{
  "crop_scale_min": 1,
  "translate": 0.06,
  "method": "mae",
  "encoder_norm": "layernorm",
  "encoder_norm_position": "pre",
  "encoder_activation": "geglu",
  "encoder_mlp_ratio": 4,
  "encoder_head_dim": 48,
  "encoder_qk_norm": false,
  "encoder_patch_size": [4, 4],
  "encoder_width": 160,
  "encoder_positions": "sincos",
  "decoder_width": 256,
  "residual_init": "none",
  "lr_schedule": "cosine"
}
Rows from block 1 of the decoder, named by matrix and row number. Rows with one number belong to one neuron. Each number is 128 + 24 x the weight over its row's rms, rounded and kept within 0 to 255. All counts start at 0. Numbers have three digits each. After the name is the row's rms in percent of the matrix's.
# gate: MLP gate (decoder.1.mlp.gate.weight, 1024x256), inputs 104-155
# fc1: MLP up (decoder.1.mlp.fc1.weight, 1024x256), inputs 104-155
# fc2: MLP down (decoder.1.mlp.fc2.weight, 256x1024, transposed), outputs 104-155
gate.53 100:160100092135105159132149151166115133125103129083117130130131073135131118084091147143104121155132143105135120084152120134143137134125117119140163092141172119
gate.54 106:166110155149114126103103146145107114107137109119109162109089130133129134131118134145092111083154158120123116124145125116084145137154096125155120149126105140
gate.55 097:146099181134102083132142135090138121161077137141131145105106158162119164111158139126092145108146111143118137154099135124186108141130095122077129113111165162
gate.56 104:135095141146099116117094087112187113143118093143142189139194142140123141129149081175109115126124054106136151154163143136107075115113122150139152136091086139
gate.57 113:118099095138126140117174116169177126113127174175154137145147113131098138090120164104131125114151099172101133138141103088106131138049161094084141159104151145
gate.58 102:116159122117129141142112147124163141174150141116150126132148161139163089116114087129141129107106092115146136123083083140135137182127154094086137083129130132
gate.59 096:135146155094142180122142079128138148135158131156121129137154154138155119134131125147183112131102107135115134142094149134122120130094146204134128120099113139
gate.60 097:147145108126142146121128104113168121105151118145134142145131114114149143111138130085103136149150161106082120104147146136132110165136168145145131138067093093
gate.61 103:199120124171121128098094156142098094107109086126128133146161131125125123134118104120133138182090093115141129110191133081136113118164092091136158108127137146
gate.62 094:083090153115136129133116125138128127089119134153129156097103141120120117128107111116137122113148047090189147130138094127140150105126133119179139109145124141
gate.63 130:159084111122138121121141097192155091137092120130103148126091132108134155153118113138121121173148080111114113125141112134122129110155115143147144145128097117
gate.64 114:110130139153181134129117117131133110120137109108137099113103105119088132128113133104100153156121142132140114125123118123140118113154086116136097111168106106
gate.65 103:170128159101150135161134095130151108072131118165123122135089114140116100125112149131088131120132126159152137149127112099127145165127134140187117143104100130
gate.66 102:154136160116121140114130104140132096109106101134122118139089126170136144100126176120150125127140083124150143135143148178155101137108090114169121144142160122
gate.67 116:092112123064107142143147110125153077099142138113166113132103129088106106122122141128124124131129114112124125143084135130126124122161106131119146149053145105
gate.68 088:177144123140091123093125137097165112090151095091090132158115167210132149143121155150104115095139118125067108158145119122127126147137100123125122136129112146
gate.69 121:111140137088131099123163159184133125141142104122123119157128140154077147130057135135145102128118120121122103148156088150125097161125106136161164133176106137
gate.70 109:100166120144132155092145111136135088168102090171173112154148130130130135122147148160147148107137113147125119124148145148118132192114120118143126105137126131
gate.71 079:116156162095125140129117097165152101134126108124128125131115117130136139086119094096151111066114117151122128126127134119142099142132065122128128138155113155
gate.72 098:142162133134136150104088092134166161122122116103071091144146125124125139114128102111107109129114136117087127116133153101116161107131164152085074127118113108
gate.73 108:113135160105126128163103099113131089103115122146126124164139119130160151153181115128176101135114158157128129157127165126123099132127174155151120127127142090
gate.74 107:162140152107129122134126102142167130133138118151137130127110113186094141112193139150116069135146151153175132078138149139120099139099154146139160143096158131
gate.75 099:147140176166128108127169103120143147114146136140143148099147116162076122137154101145107130116154099178123146141164105136149099168084080105136123095110161114
gate.76 091:111128111116141123145114132105154107131118089188114101088135113130124145131128097130156103114088089129107145144124109125079127117148132135135121140106077133
gate.77 114:101156127155104149096107124103099128142108123149119121088136167136135143153156115127135112109092091102138093104077097103107179117130120101095106143114134123
gate.78 093:170138141093086121155143149132107141087098143113146125106151077135155130185117100125099104089119150148133159108122124138095134089135157109063153138140113136
gate.79 108:178089102177157074113083099111135094169140119130152131128132139104096154118127148093147115142113115144151144159153116149110099133129117109113139080117080084
gate.80 103:103131166147167125112136153091139132114142137156133146131148126151121112148119080127123130122167105116101171134154099126164113122125065110114110127136146096
gate.81 114:139093120095140124137136123114124106138141148121126140126108127135149145111137167082137152139174111115086096175094140158126117182150140151120139105164165162
gate.82 092:108091135115116136115144181125097123137123152124115119078167148091150126133124165122159143090152123122122161123090137122135169123152093135126189172106106104
gate.83 119:085146091128152137132133129178154087087096092130150135150117159150125142157104120146093165100115124149155136130122117124110137091151112100102117105162096131
gate.84 094:105130134128161072132144143140153121117169130121139125112116124169078091131118143127089146107099156151099106144162093110113102146130105146156095148071140126
gate.85 118:101151115103102144119120126154155122166122152161110131126127157136164162081118098145122156099098104089108141115190076100106120133067140104123179093138139121
gate.86 103:131121124140139129139121132173131091120095139132115143135106136081139156124119119165135171068136095076169132097142120127163145145157130124138139134168140093
gate.87 106:124148138124159112106116117161133139161090151089123130118159099126125152133099152084082108131086138122169110114096130111137129175100095146072162109124124143
gate.88 095:116100115100142108121095103104120151114154167167101169112121131121150106135096107106083103110156148151124077138133139071136127096171159147162095123140097137
gate.89 101:118067108113130127124148106117153119132106124106091136135102128133127145156156160089121186132134122131075132161147114147152116119127145101101104106166085100
gate.90 082:167053141124101099135104090122109124148174135141131111135178132145132124142119089129125089130156158124168110153165127132103106134125140126154169157162125124
gate.91 089:146148158144137100095128185151115172096099144105093131140134124186072134145104130157138131090135163127150131130138098158117141152130126127116157118124130111
gate.92 101:126141128131138123112107134133160089126158133131169139111144136150100113149089110134147115101110143115100087092086120150131108123136142141073117099105150100
gate.93 112:125084148135123111115123150089140158126114131112120162099135134099145164138163098123125099118111088115146146158087100124137117144148116125141084101087120148
gate.94 098:157121146118122161146120113108088139150142147116104106151124165114134178115146162132130129074130104097131138176167137135104166162110164131161139079134142121
gate.95 089:138135120157122098142108120138099130141179134108124113155120167143136148138115130146123119130118099129166121112076143117149134128108126173149143121128128123
gate.96 091:140093128151152100135147143130090144156132160112118108119121111142121136108138123154158151093155097152175184120108105102155124177128112119145131120134144112
gate.97 093:115111146123084078135126150172174110129157118126074164163105131133157141121151124102121099109107105127129128111121113149180130117167146099128102160127093103
gate.98 094:133137128124097125112149104091135159122125136149107108123135154085140170121152106127124121142119114134109097109168121130148119155130163165116095145136175085
gate.99 099:101135106158160097140130158118134134160140053167159106098067158180109124139141103111148157119103114116122126105125096113129137126113158113168113107147177122
gate.100 103:104179119149155113147142139130125098122138093127127101127147136108109114101153088102102137157142133116114072115100132158093158127135154125108078098167124113
gate.101 093:132092172155120123116108137156121111155148162160189157088130127137092138133117164095128110123107174114126129111087099106167110122115171106153134107152104174
gate.102 114:105096098136123084125099126117146170148131131128116120127091133136157169119144154110137168129122118113154170130094160093124161126123109111112135123102171120
gate.103 091:126119163138124147118139129157110094108133125137122132164072175134121113113114131136181119118111120143124151144150133134103133136145133145131097130114102149
gate.104 085:145116115132088123120158108116096130137142165118178123131165126148132095153110170142143117115117110168146146132072103122144125121132098123137114091140130123
gate.105 115:121088167135148148106173160060101154111156090086122123106119152086197164149122125100092118143150119146159089123155124125072173143126139152122092133133139116
gate.106 096:150178152115092114113176126090077159114119115172122133130118095168107115107134143104127099140102119161062095185115121131139126125117098152122124094094120117
gate.107 101:141112132096163115105116118150149103123170210127193116136156140098163145152115136127116109113152148118091128153145181100135150083122102086095142109106113184
gate.108 100:158158161096103138135113143063137142135142107091116112107124120103111142127114097078128169129115194139115136128145104130151139147126127140120109133149129105
gate.109 100:106129116112109108137092124169093160114124123157119082167104141169119129128155121134102155116136205123142128123100182084095136109147133096114147106129145127
gate.110 103:125124138120147131104137138157141122131123112134119140150142112084158093091083115122150123154169129148118082118138119128115137131118129190087103142144123142
gate.111 106:171092138151116175164080116151105116135139129141110124096073134138096106094147123126117135133132116122169187134149136138118106123085115133140094090127097119
gate.112 084:103155113121102106176111135103123125100164150089172130175122151129116137119146110123149122107166110115127196110124126116114148120132143150112154167098138146
gate.113 100:125115153146167167071162133181139121192094102127087123112127136125137135110123072139102137174155114115101109108130124135102120141104120140130128101154106117
gate.114 132:152127155140150143107170121110119177148107133179095122099127137128135110111112073112152117122141088128131077111117150149100074149145106119125158100153165141
gate.115 099:137126144118092112089125146145165138130112115113114120108080138182147151112143096181108145147146111136117105165107119108129118160141150120107126164098094105
gate.116 105:135097122124096130143113118147111100130128123159159132158128124070083134156175097119101159140155139151120137131157080085116161144102136133132122125161162158
gate.117 123:129107139114127123104197153150134151138105146123136146101127120095121123092127112124139151139137125126129114133103098129137130146120129182176069124145161099
gate.118 105:114106111157105118131115073097128144102123114122078120148160148140154133099123127143148129099155117121178135124081150139164112140095109150109159129123143151
gate.119 099:092105095121124133137124137155074072111146132125106141113081120124154137172140127170181135103161135137103120122134141155134146132127124164129090101111122150
gate.120 108:118164052153113150130134149122130117120119163111105115106127113165082201068151116118106120132109102103102096119134145108157157139156110075143125071078099147
gate.121 064:114114113160127112140112099132142120123133100158099158115130138124133169106143133117127107174138097141178148151112131120117116149117091144121107133100146097
gate.122 109:097138170110109150131146138103129098133169124142111100105125130123153149091142101177128118097139095165166127136133108139082107117099093147160188184128122125
gate.123 101:106160119138158083138150118132122130145120181134096142106116136154117125096088086124138143123079155165123122115131099136160137133085103138071141133143132146
gate.124 095:148124130156141110142131120143148122158111125162130138110109147113109141101098144117141113114146103158143106134116059158163111140066125122104101127153094149
gate.125 094:140122122109152104132181152106156141115128129118084110110111122111140149125137136117109167131180104115108145138143127137113142162139092172158178116108138146
gate.126 109:179125116111111094121146155130134152100114135121147104138124149088143108084114127167090158145112164169127132115122111107121098133101156145135140118155137112
gate.127 087:190102096135143148132148148111133109115137156084124127120142151157173095106110172128077154141159122139127166122108134130121082166123125135140204130140129140
gate.128 100:160131142161173138132157105108116152099116121128092131119120109135116141111190187162115125119122125147123150102098090126165145140128145088110082114108118126
gate.129 096:133111127094079103117146117157087155141147145111113108164089150129101146089071100121135085117143126112122115097135160113108110098113103159148080115154135133
fc1.53 106:128109153095140087146154117103153063132157152141131108128119150084113139149133131130085140150128174129157110167110132164124125121132087120088124109090098107
fc1.54 103:158114164142099131133138126117100086144081129160148090171119092132132144146150106126105157148150179138166145153104104125149138130111097105098135150161123116
fc1.55 096:121144083128117127142113110172152092127154167092098104121101120116138130144148153107139162118117137142096159121125140141134145097081140121118134135129110089
fc1.56 095:051125139126115173128142103163153152125106130158089093137149126170152069166115149117130103059130119127157151108129123182118139148134079172111120177148142173
fc1.57 105:149105137182134132089113129123139130138049099105131085117146136113148145115128132100108127143203104135136113140115125127130112111148152108122134118144122068
fc1.58 093:124142119095149146137124169139124139124113115123142152089104097158134157157093126127114125147108168130096076126115131124125096107140117111130102114144074129
fc1.59 097:129139127124092087174147140121093129111175115106129129115106120151096126137133137132152148111118146124131133103085132090124144092150114090103090103130148138
fc1.60 125:127161161093134120095142127120163129147133132124129115110125157110159170149165124100125109171076119153123121124129150135108163111165121163128139136115116130
fc1.61 094:165055127168110109134127160131116136125126100128118159083109130171091128117140140106158145123101123138172119132149140144131123140115134101093128141112169141
fc1.62 093:130117125154123091138115121110111121163111134141109124166126108108112137165121155138117141143191168123144142122159152104156131142165149092109145182142079063
fc1.63 104:140154122178170083110088063113142133131163145166130150115118131105158128133113103154136096101114112123151161128181131128069142131098103137100194138186106116
fc1.64 135:123151118107130092108153139090126095088125120162135123161129121110139127183098161138147094123119168143064094156155104130118105117140140161122148125089116120
fc1.65 093:106113117100143141075131095113145123157095113161128128119159126124163150134154094138179114139103129101155112148119130134096116144131132119144135169074099139
fc1.66 102:114130077125149172109128096164174124119151116120139137151136145146154113101142119135148112122146118114151134168140136191115138168122102121118129113123124139
fc1.67 110:094087116107104139129161142133127088119165136158096148134108164096119127105149141130137159169135147143116137152105129089093112169106098138094112193135126143
fc1.68 095:156099121137126153146132109199101127165127113133123140151144105099109145129128081153150136154146152125158149142110119105096133099128170111125167107107128133
fc1.69 119:136156134161096160166126158092104200114089126173115081148141172089139108137130126121137152114133138151136133139093180107120164125137126119106090163103174091
fc1.70 111:123105147117146106128108124151170117153135055153170141142146112133068117110128085120167158098116104121111088101109128126134126109122145160129090122154152117
fc1.71 110:152146119141138154108156083114102123133120121143138155114144139142120169122103143196098156131129119134110063140130106133133127094112109096099129125129129089
fc1.72 126:116146103114144109119117165123152155151139123117135133103128123128130139091123179146132080110111138096148144152158117108118086151131102073155147176106143096
fc1.73 103:134102104129143138119121138103141134123103146146093167171147142168153141116154107157124077137151118131145160122138116124120096123113131109141130136128107136
fc1.74 105:113080134137099134139102157110130123113091124113069161133119215110125117147098131109139146121148131131121186139092084116099127166101117123145156129075115155
fc1.75 111:105156112124127095101145143162152154152126141082121097114143179129122150099149119126114144112127160137098175129146129111139107122130094135111151140119134114
fc1.76 100:178105144094178117087090109143107185153118141071159113137078150108171142107104132130120154135083105139129156128120142136114132168082159137120139089099108148
fc1.77 102:156138114111113137116050151124125157136123172130120160106133159064144106103155079108122093152117103140175123103123113090128133118156140113162094148062148103
fc1.78 089:121154163107062156183133138133132108108153108176112108123174155106145133199150077145096168106130097118113145108073137153191132118129168132130169119122158112
fc1.79 108:079185119132112163107106147143094175131103163148100131141161137114164164104165130157144105105101134134119130095121110112142175107143106087148098186145190165
fc1.80 090:137177134154106138118194103160117140101096106144128150154124151146109094130114079115118128137166098124118115118116113171131114129142129134100124133189139143
fc1.81 101:129125138152150110170101129125110197140139129155114089157129102083141157162100116115144132110116146125116139101094171100128137127107110159133143131090098104
fc1.82 084:105126128106135143070196140153073125102151127154114113065112125080126124149112141133110157112110129102132125158135150128132135117162117146155083163096116108
fc1.83 111:179151154118148083128127126094096142120188148145122124140129084102149110144132126128104069149159148133067154120103132123127137152093133134128112145124170141
fc1.84 091:113151147136129167166110100102154096126089131147090153125135143131146156130128179116140141155116124062116134126087137169097120154132156130123180126128160158
fc1.85 115:098107094145112158104138129125105116133144120141108104096129125133101106140101102145115139130095090153115149133082121136151125122131119150150127124134138122
fc1.86 107:096134152101139127149104119119132143119140109090120084142125079117151114131126125137159119129124120178153130087175155112178119122114114145161114108124083144
fc1.87 099:141181111108157154129111129143148098145120111127116130135132144094116147128108132141136149076138144147114070070091090134113154109132132123128151148143146136
fc1.88 100:157101127160141135116124118129153139119120141123187123124128143129090099119114177102116139080160134130119150129096128157108151128142145142104116131108095142
fc1.89 093:159145075189151128088158123112168096126153109082091128159095094120137125120169160123122136089148132138120096131124124135131146136138116162123118129131104086
fc1.90 099:128116132156125124129138140143116130133103121124118099111123147164102145141112093136109190098130117104144136135099111125119104114151134130138131088168113116
fc1.91 097:136093095090141089138173110146138107137146111148166131118111085116147174053163185080139149144139098127129145140119125123138115137124113108149087165144163125
fc1.92 108:134158136158175097115126168117183096065124116126129097133175130135092129092124131081106143148135111074121139115091119119137108145116173096105165112112129125
fc1.93 102:111068108092084165159135130141127099153172126133113148147087143147114167093108143133128112140107135093097142112175186104152121115158081082174139168093114158
fc1.94 091:132133138159167153159099152102117131084089134102136130115129114169103179133140108104087118159097109102123133129068117123150144135165107120133133114132128149
fc1.95 101:133128129127125159108136151139159107121103125081124135162134107086118122066142090108121126137136109113131102162118121106112127142127112126130133074150096124
fc1.96 134:113140128097155092065156133163189171160127132107117118114115176144145183105144176147107115146081138134112143139124123129096094133134130122093141148125126181
fc1.97 097:133125095116135158156107124084166132131115147127093161112159121149152165187144111115119118177125120137079069132119162151135101180114098128175145096130124162
fc1.98 101:129076146165138108113098162121098089133132150094129121157142141169127108141129180151144108123153166110126082147128129127143136098126083120113147128112127165
fc1.99 118:118133162132174110095102119128138145114118141156166112101165108158153097153123108101130124098120133146108133095104124106130123096161112162167147091141111136
fc1.100 094:121105131113176119114129109141103075133159106079107093130124159101133082124143097115111157140139149140142098089145146153122145081123140130140112123131133122
fc1.101 104:145121109136096155100142100150102090137124174125125124097097141092133124126128087127128103133140130143133143192157110106137082101146134088114133151153155172
fc1.102 109:080147118121154132129121126086148123105131156138117151117146194134179164157131109127148095171086125146119145120105119171089132128098061100155150108104134130
fc1.103 096:158139120149132101155102167143108159123124132093141114134157107125097126091111135109089122148124085164156112128111110167172149130103105072127095145174209122
fc1.104 102:195094138112084153099160140129090135094129124148130086157151157140143120144097109128146120118136174135177140104110143123104107145107120142129140111114109135
fc1.105 119:196104133105147112127118095161144120094111131111154114103142103169119143127129124149156099065149129136123123135106166169094123114107130128122176151126126156
fc1.106 094:096108126169120170150099122140146140079130110096127142088101128120121144092122147113145118086137131152127123107121118131112121108111166160092121126084145164
fc1.107 111:171146165092098128134130103127137103128136116123114173107105118168177132140125139104122134128111182132073135096153153165194139142138173117153077120110141126
fc1.108 089:128119116094161082130174114135136070121127103078094165098127129107136118141133106154120143118119125153132059122082131136138130123113082121110178150099134142
fc1.109 100:115087127153152142149140141171116130137119122164115109135139100120124125126117143142145130129115140101133114103175160116094122114149112137166147100137100160
fc1.110 101:113101140134105115111124134119152129144148134121133150083161106141146131186130101140129131092098128142161162130114116165147085102144128102139141074097099122
fc1.111 096:145089121129107155157138082130109084150135147140143079069114149142116145118134113131160134175107149106186150129095160116188121127108137143148121114129134111
fc1.112 095:133138120121117132138155134170119110080134116146085124137119125126106137119139136140124126161092124132155150127155127142157096084168108099114073127089113166
fc1.113 087:160116097107120128151139158072140102126125162152127101112120137126148099129123139147135131139112095101121166158141119143096134104140111138141138135085132110
fc1.114 111:168101138151155066130155129109114182167106139188128094140131167128120112115116090087138122101144129116148113132110131139157148150134106178113164093166183154
fc1.115 093:104132117180126117127154090114116115106122108097135144144154157154157139096156126094142104158104116131122089129138121138106096128162105118143126131121136105
fc1.116 095:114109138120147117131133146106182143120118135093147115112140157135101129175072137144089145115146125105131142077105106132132163157173126135090144109155138106
fc1.117 113:108141115124123125175103090111151129157142103111113123101138171165137100146140121127101128118090140140149118088133164126088163112124119115092148130113135177
fc1.118 112:146120103113133143130158109064109153136139149168105093130127138144131133108124085134143122120148122087142140121115127105108149152105116165154117111150138156
fc1.119 097:144149120158113142149126136124139126098130128105160085151109108103103150148094108128139090142123124154128111174142143094184097102177139157151128113122132133
fc1.120 103:118090145174130152163132132073125154118133160140134129091124090143114139142147161080112095141097133060138100117126177086071120101094162111109110088127137132
fc1.121 108:131150140107111167171130160175127103110107134126113130149107125098163127104125116100068170124110141143098170140111160162118133096107142123132115142105088129
fc1.122 108:144149145121150161124130157127102088139147141133126128161134136093091097151154153148096138112145127167120116112149151149103145144125126127109096147114114152
fc1.123 106:178139161084142120183088150174110125133138110134143113094102132094126149124148092078119143137120088133128104136086088119141154150119117144138141093120081088
fc1.124 090:161102128132148140151161127134123086150142133147153152147118157161112114146100121158143129151155144137128131093148149108116109150158160134133109149168106131
fc1.125 101:090216089125118129131125100108168090088103135126142119122112138126099156138120109157146121117115141180122109086133100105115156121124134110109111103124077131
fc1.126 106:121123122143102166116150084126088132113142127111141143093098138169118078090134144150141138135155135157111142142170133168128127099088128128136103106142143129
fc1.127 095:148101124153182137114108146111105106102138144124103132205107099134133159147121140143116125104130133126090128154105118148104123180111140116130147131128133151
fc1.128 095:144138133095120140129137115152166119134118097169099125120103108124098131070158161150107183105122163157109128133135154151114117131126121075148090194127109137
fc1.129 095:122106119101107164158120146124149113204110159089162151131163147148137135079141136142066122103106086075100129104145150155106115104124163099104155127106135136
fc2.53 105:134136147119115123122134155115136105118115156163151096100120133120143128136125127143089133175133175091127138136099121104062144136108106135122103102111110136
fc2.54 107:149140159118142117088146103120102129153096162167140126170128084130140116104122132156066130138116127130107147144120129118107161180115094119134162133181133125
fc2.55 109:126089153111159144140157126168110152116133144128129092118129128109128107128159138134131143128098148172154153095143162147155146120095108142117099121164118083
fc2.56 099:159129108112092123165166136138137113142141133151089109158105090101081146141142122157122132146124166122124110109134155162161135148174110165118145168127146162
fc2.57 104:139105150134136145114086145163152100145126123111152167105147137098112122170106115119141160155120150135160126101132145092149103175160135128121166124133130116
fc2.58 098:138138104134131144179160120123106143136142144119076152106117117136115130128125130135104104091112129148143146108127160162116175089126143155126085097150079142
fc2.59 100:123139102116114150151133120109132147134159133154155171116151109149132175143143119118138126097118099116141121166070068145146084143128135100113144140125127112
fc2.60 100:084117111134109073135128130162059140128133111142170138131140111103115091116128139134144126112136138124113108115122103138144102120118111091121129146144134127
fc2.61 093:074106092123134153137123147138136132155119138116137093091143101121160108144097137127135152093176115112163098148124093155127117137113106129091188125124133142
fc2.62 103:123126162096143141146138137117161161177120119161115077161141080126103165121113153175130140150180110165127154134148104130109131113120111105132110156124125109
fc2.63 091:122164167125102166147140122163136111093111106097119127156155104129131146119128100137102168107107130129134160100153151116135094138154126124103118126156115111
fc2.64 091:138104094159113146161130161137159147133138123115138109139095126149137123098127144125137110164151122117150168105100127109117146127093103129127202145169113135
fc2.65 095:147114116141140147144106109136149140105142124137131147148147143121129156141156132136158090161115175111123102131140095110124143163129099159164098146097130101
fc2.66 101:119119138118164125085176131123149150133121162142124099138121152099164107120118150126131163134111132128091128132125148143096146143115130116108133147126143162
fc2.67 101:146139163081129167156160092103124133124175141073115150107095139147136132118146112135133120098122159147105163158110178118104123118108125149065123147139098129
fc2.68 098:137104146137164113112101128148161132136111147097145186162156148127093158152118117126142120100122143140141117097139092112149140136084098147115148132112145097
fc2.69 109:164145148118167131161144171133156106143124089124121100134112177092101134113140133133108166107102125142086147159121153119155133104133085090157112119130141166
fc2.70 115:088086165112128154115165188095148126134132077138106147146134130093097097122123112104125107081086150112092092101105112178133144153144189155110124159138144150
fc2.71 099:155126144129109135144152090082132174140107129127117125079138140129124124107147111148101093150146141110067074146159129135125126105101167142143134119139136101
fc2.72 096:137129136101125132113096132117124118089092154150088138137134136116165113141131099091109123166143118164123092153118136094087155164119155151095135128091107161
fc2.73 100:077112146142089149119115114161117087136176123113192129141123162112156155145129151137134157123123162111101139177121123123146117112124088140097125129125114112
fc2.74 091:143130130130124163160091119165135141137139129081151121098135126149124151127097132118103118160135077127189095099147130132140122153130124115130126078122162132
fc2.75 099:141143164166127131124149125132126134137171141176115122124165141094126161118146145180129129153091140087117033136132115142194151118160154138099106144144134128
fc2.76 095:123099143105164124110137104119099126155076123125162100106134160099129105094126128143125111157124137134141111144147132136123115076120120108123161148127094163
fc2.77 106:134136193105133115135119147131110090159112149129136131124160099200144089117169120114119131125147111151136146129148122133123091150090142117139128167150188085
fc2.78 092:111154107161128169083109141162152179158118121155133116119127141080136150113118110141140095133121115109124123107149155116107112186150124112147114104138129172
fc2.79 097:125110150091145133146144118069153113171124138141100152139084133151157130116191117119132138126115136100144144134159130145137176127088124106146116142124174112
fc2.80 107:137182145096125149099158086116124111127112118140138147101119140155182131140113150145152106085107136149095152094141156145159083102084110131112161122144129126
fc2.81 101:095116156177128120111148100130093139147147109138122139114073083139150149116126164121167153103075145147121154129128126099101145107131129134143153158114151137
fc2.82 090:171149114148108129159162125110120148118145109101189166099144103108167096111152114161098130140136134121137177109130098146174115102134121116137141128169128134
fc2.83 117:116128189111136119120099151156126142090160103149112134146139132103143104145133085131135129124157093131144148144120146137128154110141155148105150135138087141
fc2.84 097:145103089099136114142108101123157093147125146185123160146072141139167179092162159124104157135124123133114124103145119128120108121146136105148090103120109131
fc2.85 105:136124087135132110067163112148107105115138139146097143120151104139114120149158131196144115151157157116132116163154148068116092132109104120146134125125149134
fc2.86 094:142113165135110174128159149107122151097148122084141113159137132116111117143131151111211102087142107131115118085140145100150129107111116153096104144152123201
fc2.87 104:137095145111150162115135156134112112099141130091076132160109122153111121130105064105129119107145131125154146133146099141146125131131138089122139132126123150
fc2.88 105:147180140137116153161168114161144171129121083129161175153153154136101119129127137118112115122132163110106103116130141168119109100110167124104105135122099139
fc2.89 090:088152137146096121093126091141116129126124136135161111140163126194108108119151161072122176109133179149162149161167137139105102139155122140115156100101133110
fc2.90 086:141095131133128118123121171172134113170150142125148124184136163131161176151127129129072145050127134094147126147131136131142115103156117130128167134138141146
fc2.91 114:142087141109121130121159102151107103094073140137123150111097086149119146062133131103140123131101150144167117101128119151096145120139069147108110131147135147
fc2.92 105:131146148133163123154130164093156167099128121118145093148163126098143165098112152112078145155136063079130132115124118106134118148131101150114111126115117164
fc2.93 108:115124140124132156092126153094129164127184110099135122146122154128126102146126133090122112089135100079121135096136143125156077125122115132151149112144127129
fc2.94 109:109107142119122128182129116094160104119148116113107108178173138101128129102149106109089144113114141079141191139131117097175124136136075095130111119093144145
fc2.95 095:128100149135095142125111099130086090126137110164174117144181147131078132118119148126107106135126081124113085138133155121150172153098153113120118130113139135
fc2.96 101:153131150188137162146122113155132137124144141149109139148143144152108152129093134149135134154152131116098135108170152092168155103155145159106135118174130063
fc2.97 097:137143122089170122140123105101109166114117112114122133121105108158148152110111157139116161141124133147109161146100149142097120133065160144070121138135131133
fc2.98 109:106113098142135124093149164109105111162151114139104090102125090129108143168141104156125130127087165098201109162183149096148134122145085129135161115122180161
fc2.99 110:133130148160131113162139159132135123111142146159155180116155122169162175095122129147136148089118075138116135130125149102128109093132138158160141100156070112
fc2.100 101:144088140139176166102092147120175101168146083086112078157099154113112125097151117113108140139134119140114134099120139150147151106130164101148180130109138132
fc2.101 104:156146126142152161088131101162129137179152181153152147095089155121133152129117174126112107145097157166112142126138103116126104138178145086135121120129128122
fc2.102 095:126125165159116156117150152134129139158141087114123132128167152124112128161102116163144166108140115161112095170112140131154139156119174132100115137096158127
fc2.103 101:077129095135127140101105135141154095104137095147060111144135074121125135126154134104152105122120141129146156129133109116085138099177106141118124133129182126
fc2.104 086:058121150112141143126088113079167144168146115110151148127097088158122127147133128107135121161150113178079132200085146100163112131162152104148143185080124142
fc2.105 103:143084101159117135118149103147148107119145174145153126136121139102139147129132110147099149138161134108151098094110159118122086115106119144112135114101142127
fc2.106 085:145149175086136117135150070132132093119147152151124109118159113133129137122093130133162115147133135114148091107159120158140112131122159108116119103127117139
fc2.107 101:094135174151109115133128128103178112132160088125101128116116144135152148168091128106131104164128150156078142089107126162144109130113128142141108135154157140
fc2.108 089:123138144147132122166169132108127121164186120106098148113152116141114089110165099154095112130117176156131102133105144135152144146110120086115104148125148137
fc2.109 096:112124160128127158141106124154104123111134106147122128112133083095110144104133107097124166096147180079180114154131153148119145107106138118130128113161109118
fc2.110 098:113112132145115120141096147152125170127137158093152164145103096097100139152134114146110109138151147150131084133109088145132129142146134122139131146102109086
fc2.111 092:106113155148112161119137154137109143137137116123129139101165134149125158100130098145112148077122153135123106114141104078123143121170131116131143113085159083
fc2.112 079:148093127147153139111116130150067141106178135142156129144122169129141125149153134147150120129166143119133112132123127131098126119143147144148118106126131110
fc2.113 088:139145111139154156157129137109153077121154153115098103108128106118130140114095139161148105134131106105104143169122158137119187090160116143164124083100153108
fc2.114 131:133132123124115073171150106112139133136113090119140111127071122087129108112136098111131118098155213141134153146152138114131153104126142129117107121169115166
fc2.115 093:100128129077101089166128119137156132111103135142086065159159134126154138131115101133119135118145112086130110120139094137143062179169108127125120080131117121
fc2.116 109:103102104128146118085165125157161196077090130099140097127125136127132139119106164144079122167143126125150142097080125146114132141138131119096101138137112120
fc2.117 129:126111128104149145121126119108141135175146082121123094115141112138171097128143146095128132095109181091157121163146163140089158145129108141053135135154176129
fc2.118 097:118134114144140154160146115088145100133129117165106156126123133127134143136106141101096145125120193054132126168088175116088093114135139160120125147111116099
fc2.119 090:133118137133125069150119119079116162146107103124107117120084115149113093146114147145139120125138139137089144153126184145141147102119131119142099120127165108
fc2.120 104:101095118165154108108145116107110140142157111155150130130121116108134171170138147115158100095142106081121136157113110115080130093083161118161107142152084104
fc2.121 094:144152145098112146159112159155148127105113105101121117163131146116146114133162133121108175142135164054053153114108152130106140120077127133138100123093118117
fc2.122 107:177173161165075139121154094140137149107118154134134142119106095150129147101133133158163148091108102162111130141139127128113107115123156139161114126158091128
fc2.123 101:153097148104126112128133143158099143148093151117114137131177096111098090121139093134119145111145110162128115153186069134175132112115125145106136148126111132
fc2.124 093:101124141124145117145153111096155087109160129131131171120162104120105097107126129158110148171114138137136164088143111100166112098151145140122150179169141151
fc2.125 101:160135158114121121180102151089089150093137135122119127103084140113145133135161105110143099130142150147185111098158084130153155121116117185127134174101104147
fc2.126 112:118130128096080102118131123119150175135182161073091123149116147135120122090146099142178118104144166124133128144156153148143165124075142132097154139114143121
fc2.127 094:106134129118179150163077092137100127167100157129146138131153131104098148124135153107127122115148105101139180131156115131090095134116090155148099160129084135
fc2.128 093:188153114123106131131135112152157163144119136137118140149086117094127103143078122140103123096108159091156088191132144098123055156150091141112170133089099140
fc2.129 119:184139098117123119136106135120157098152097156117153148100093123140147117139156115110095188182170144138071106131097135109131137116136129126104157113124170092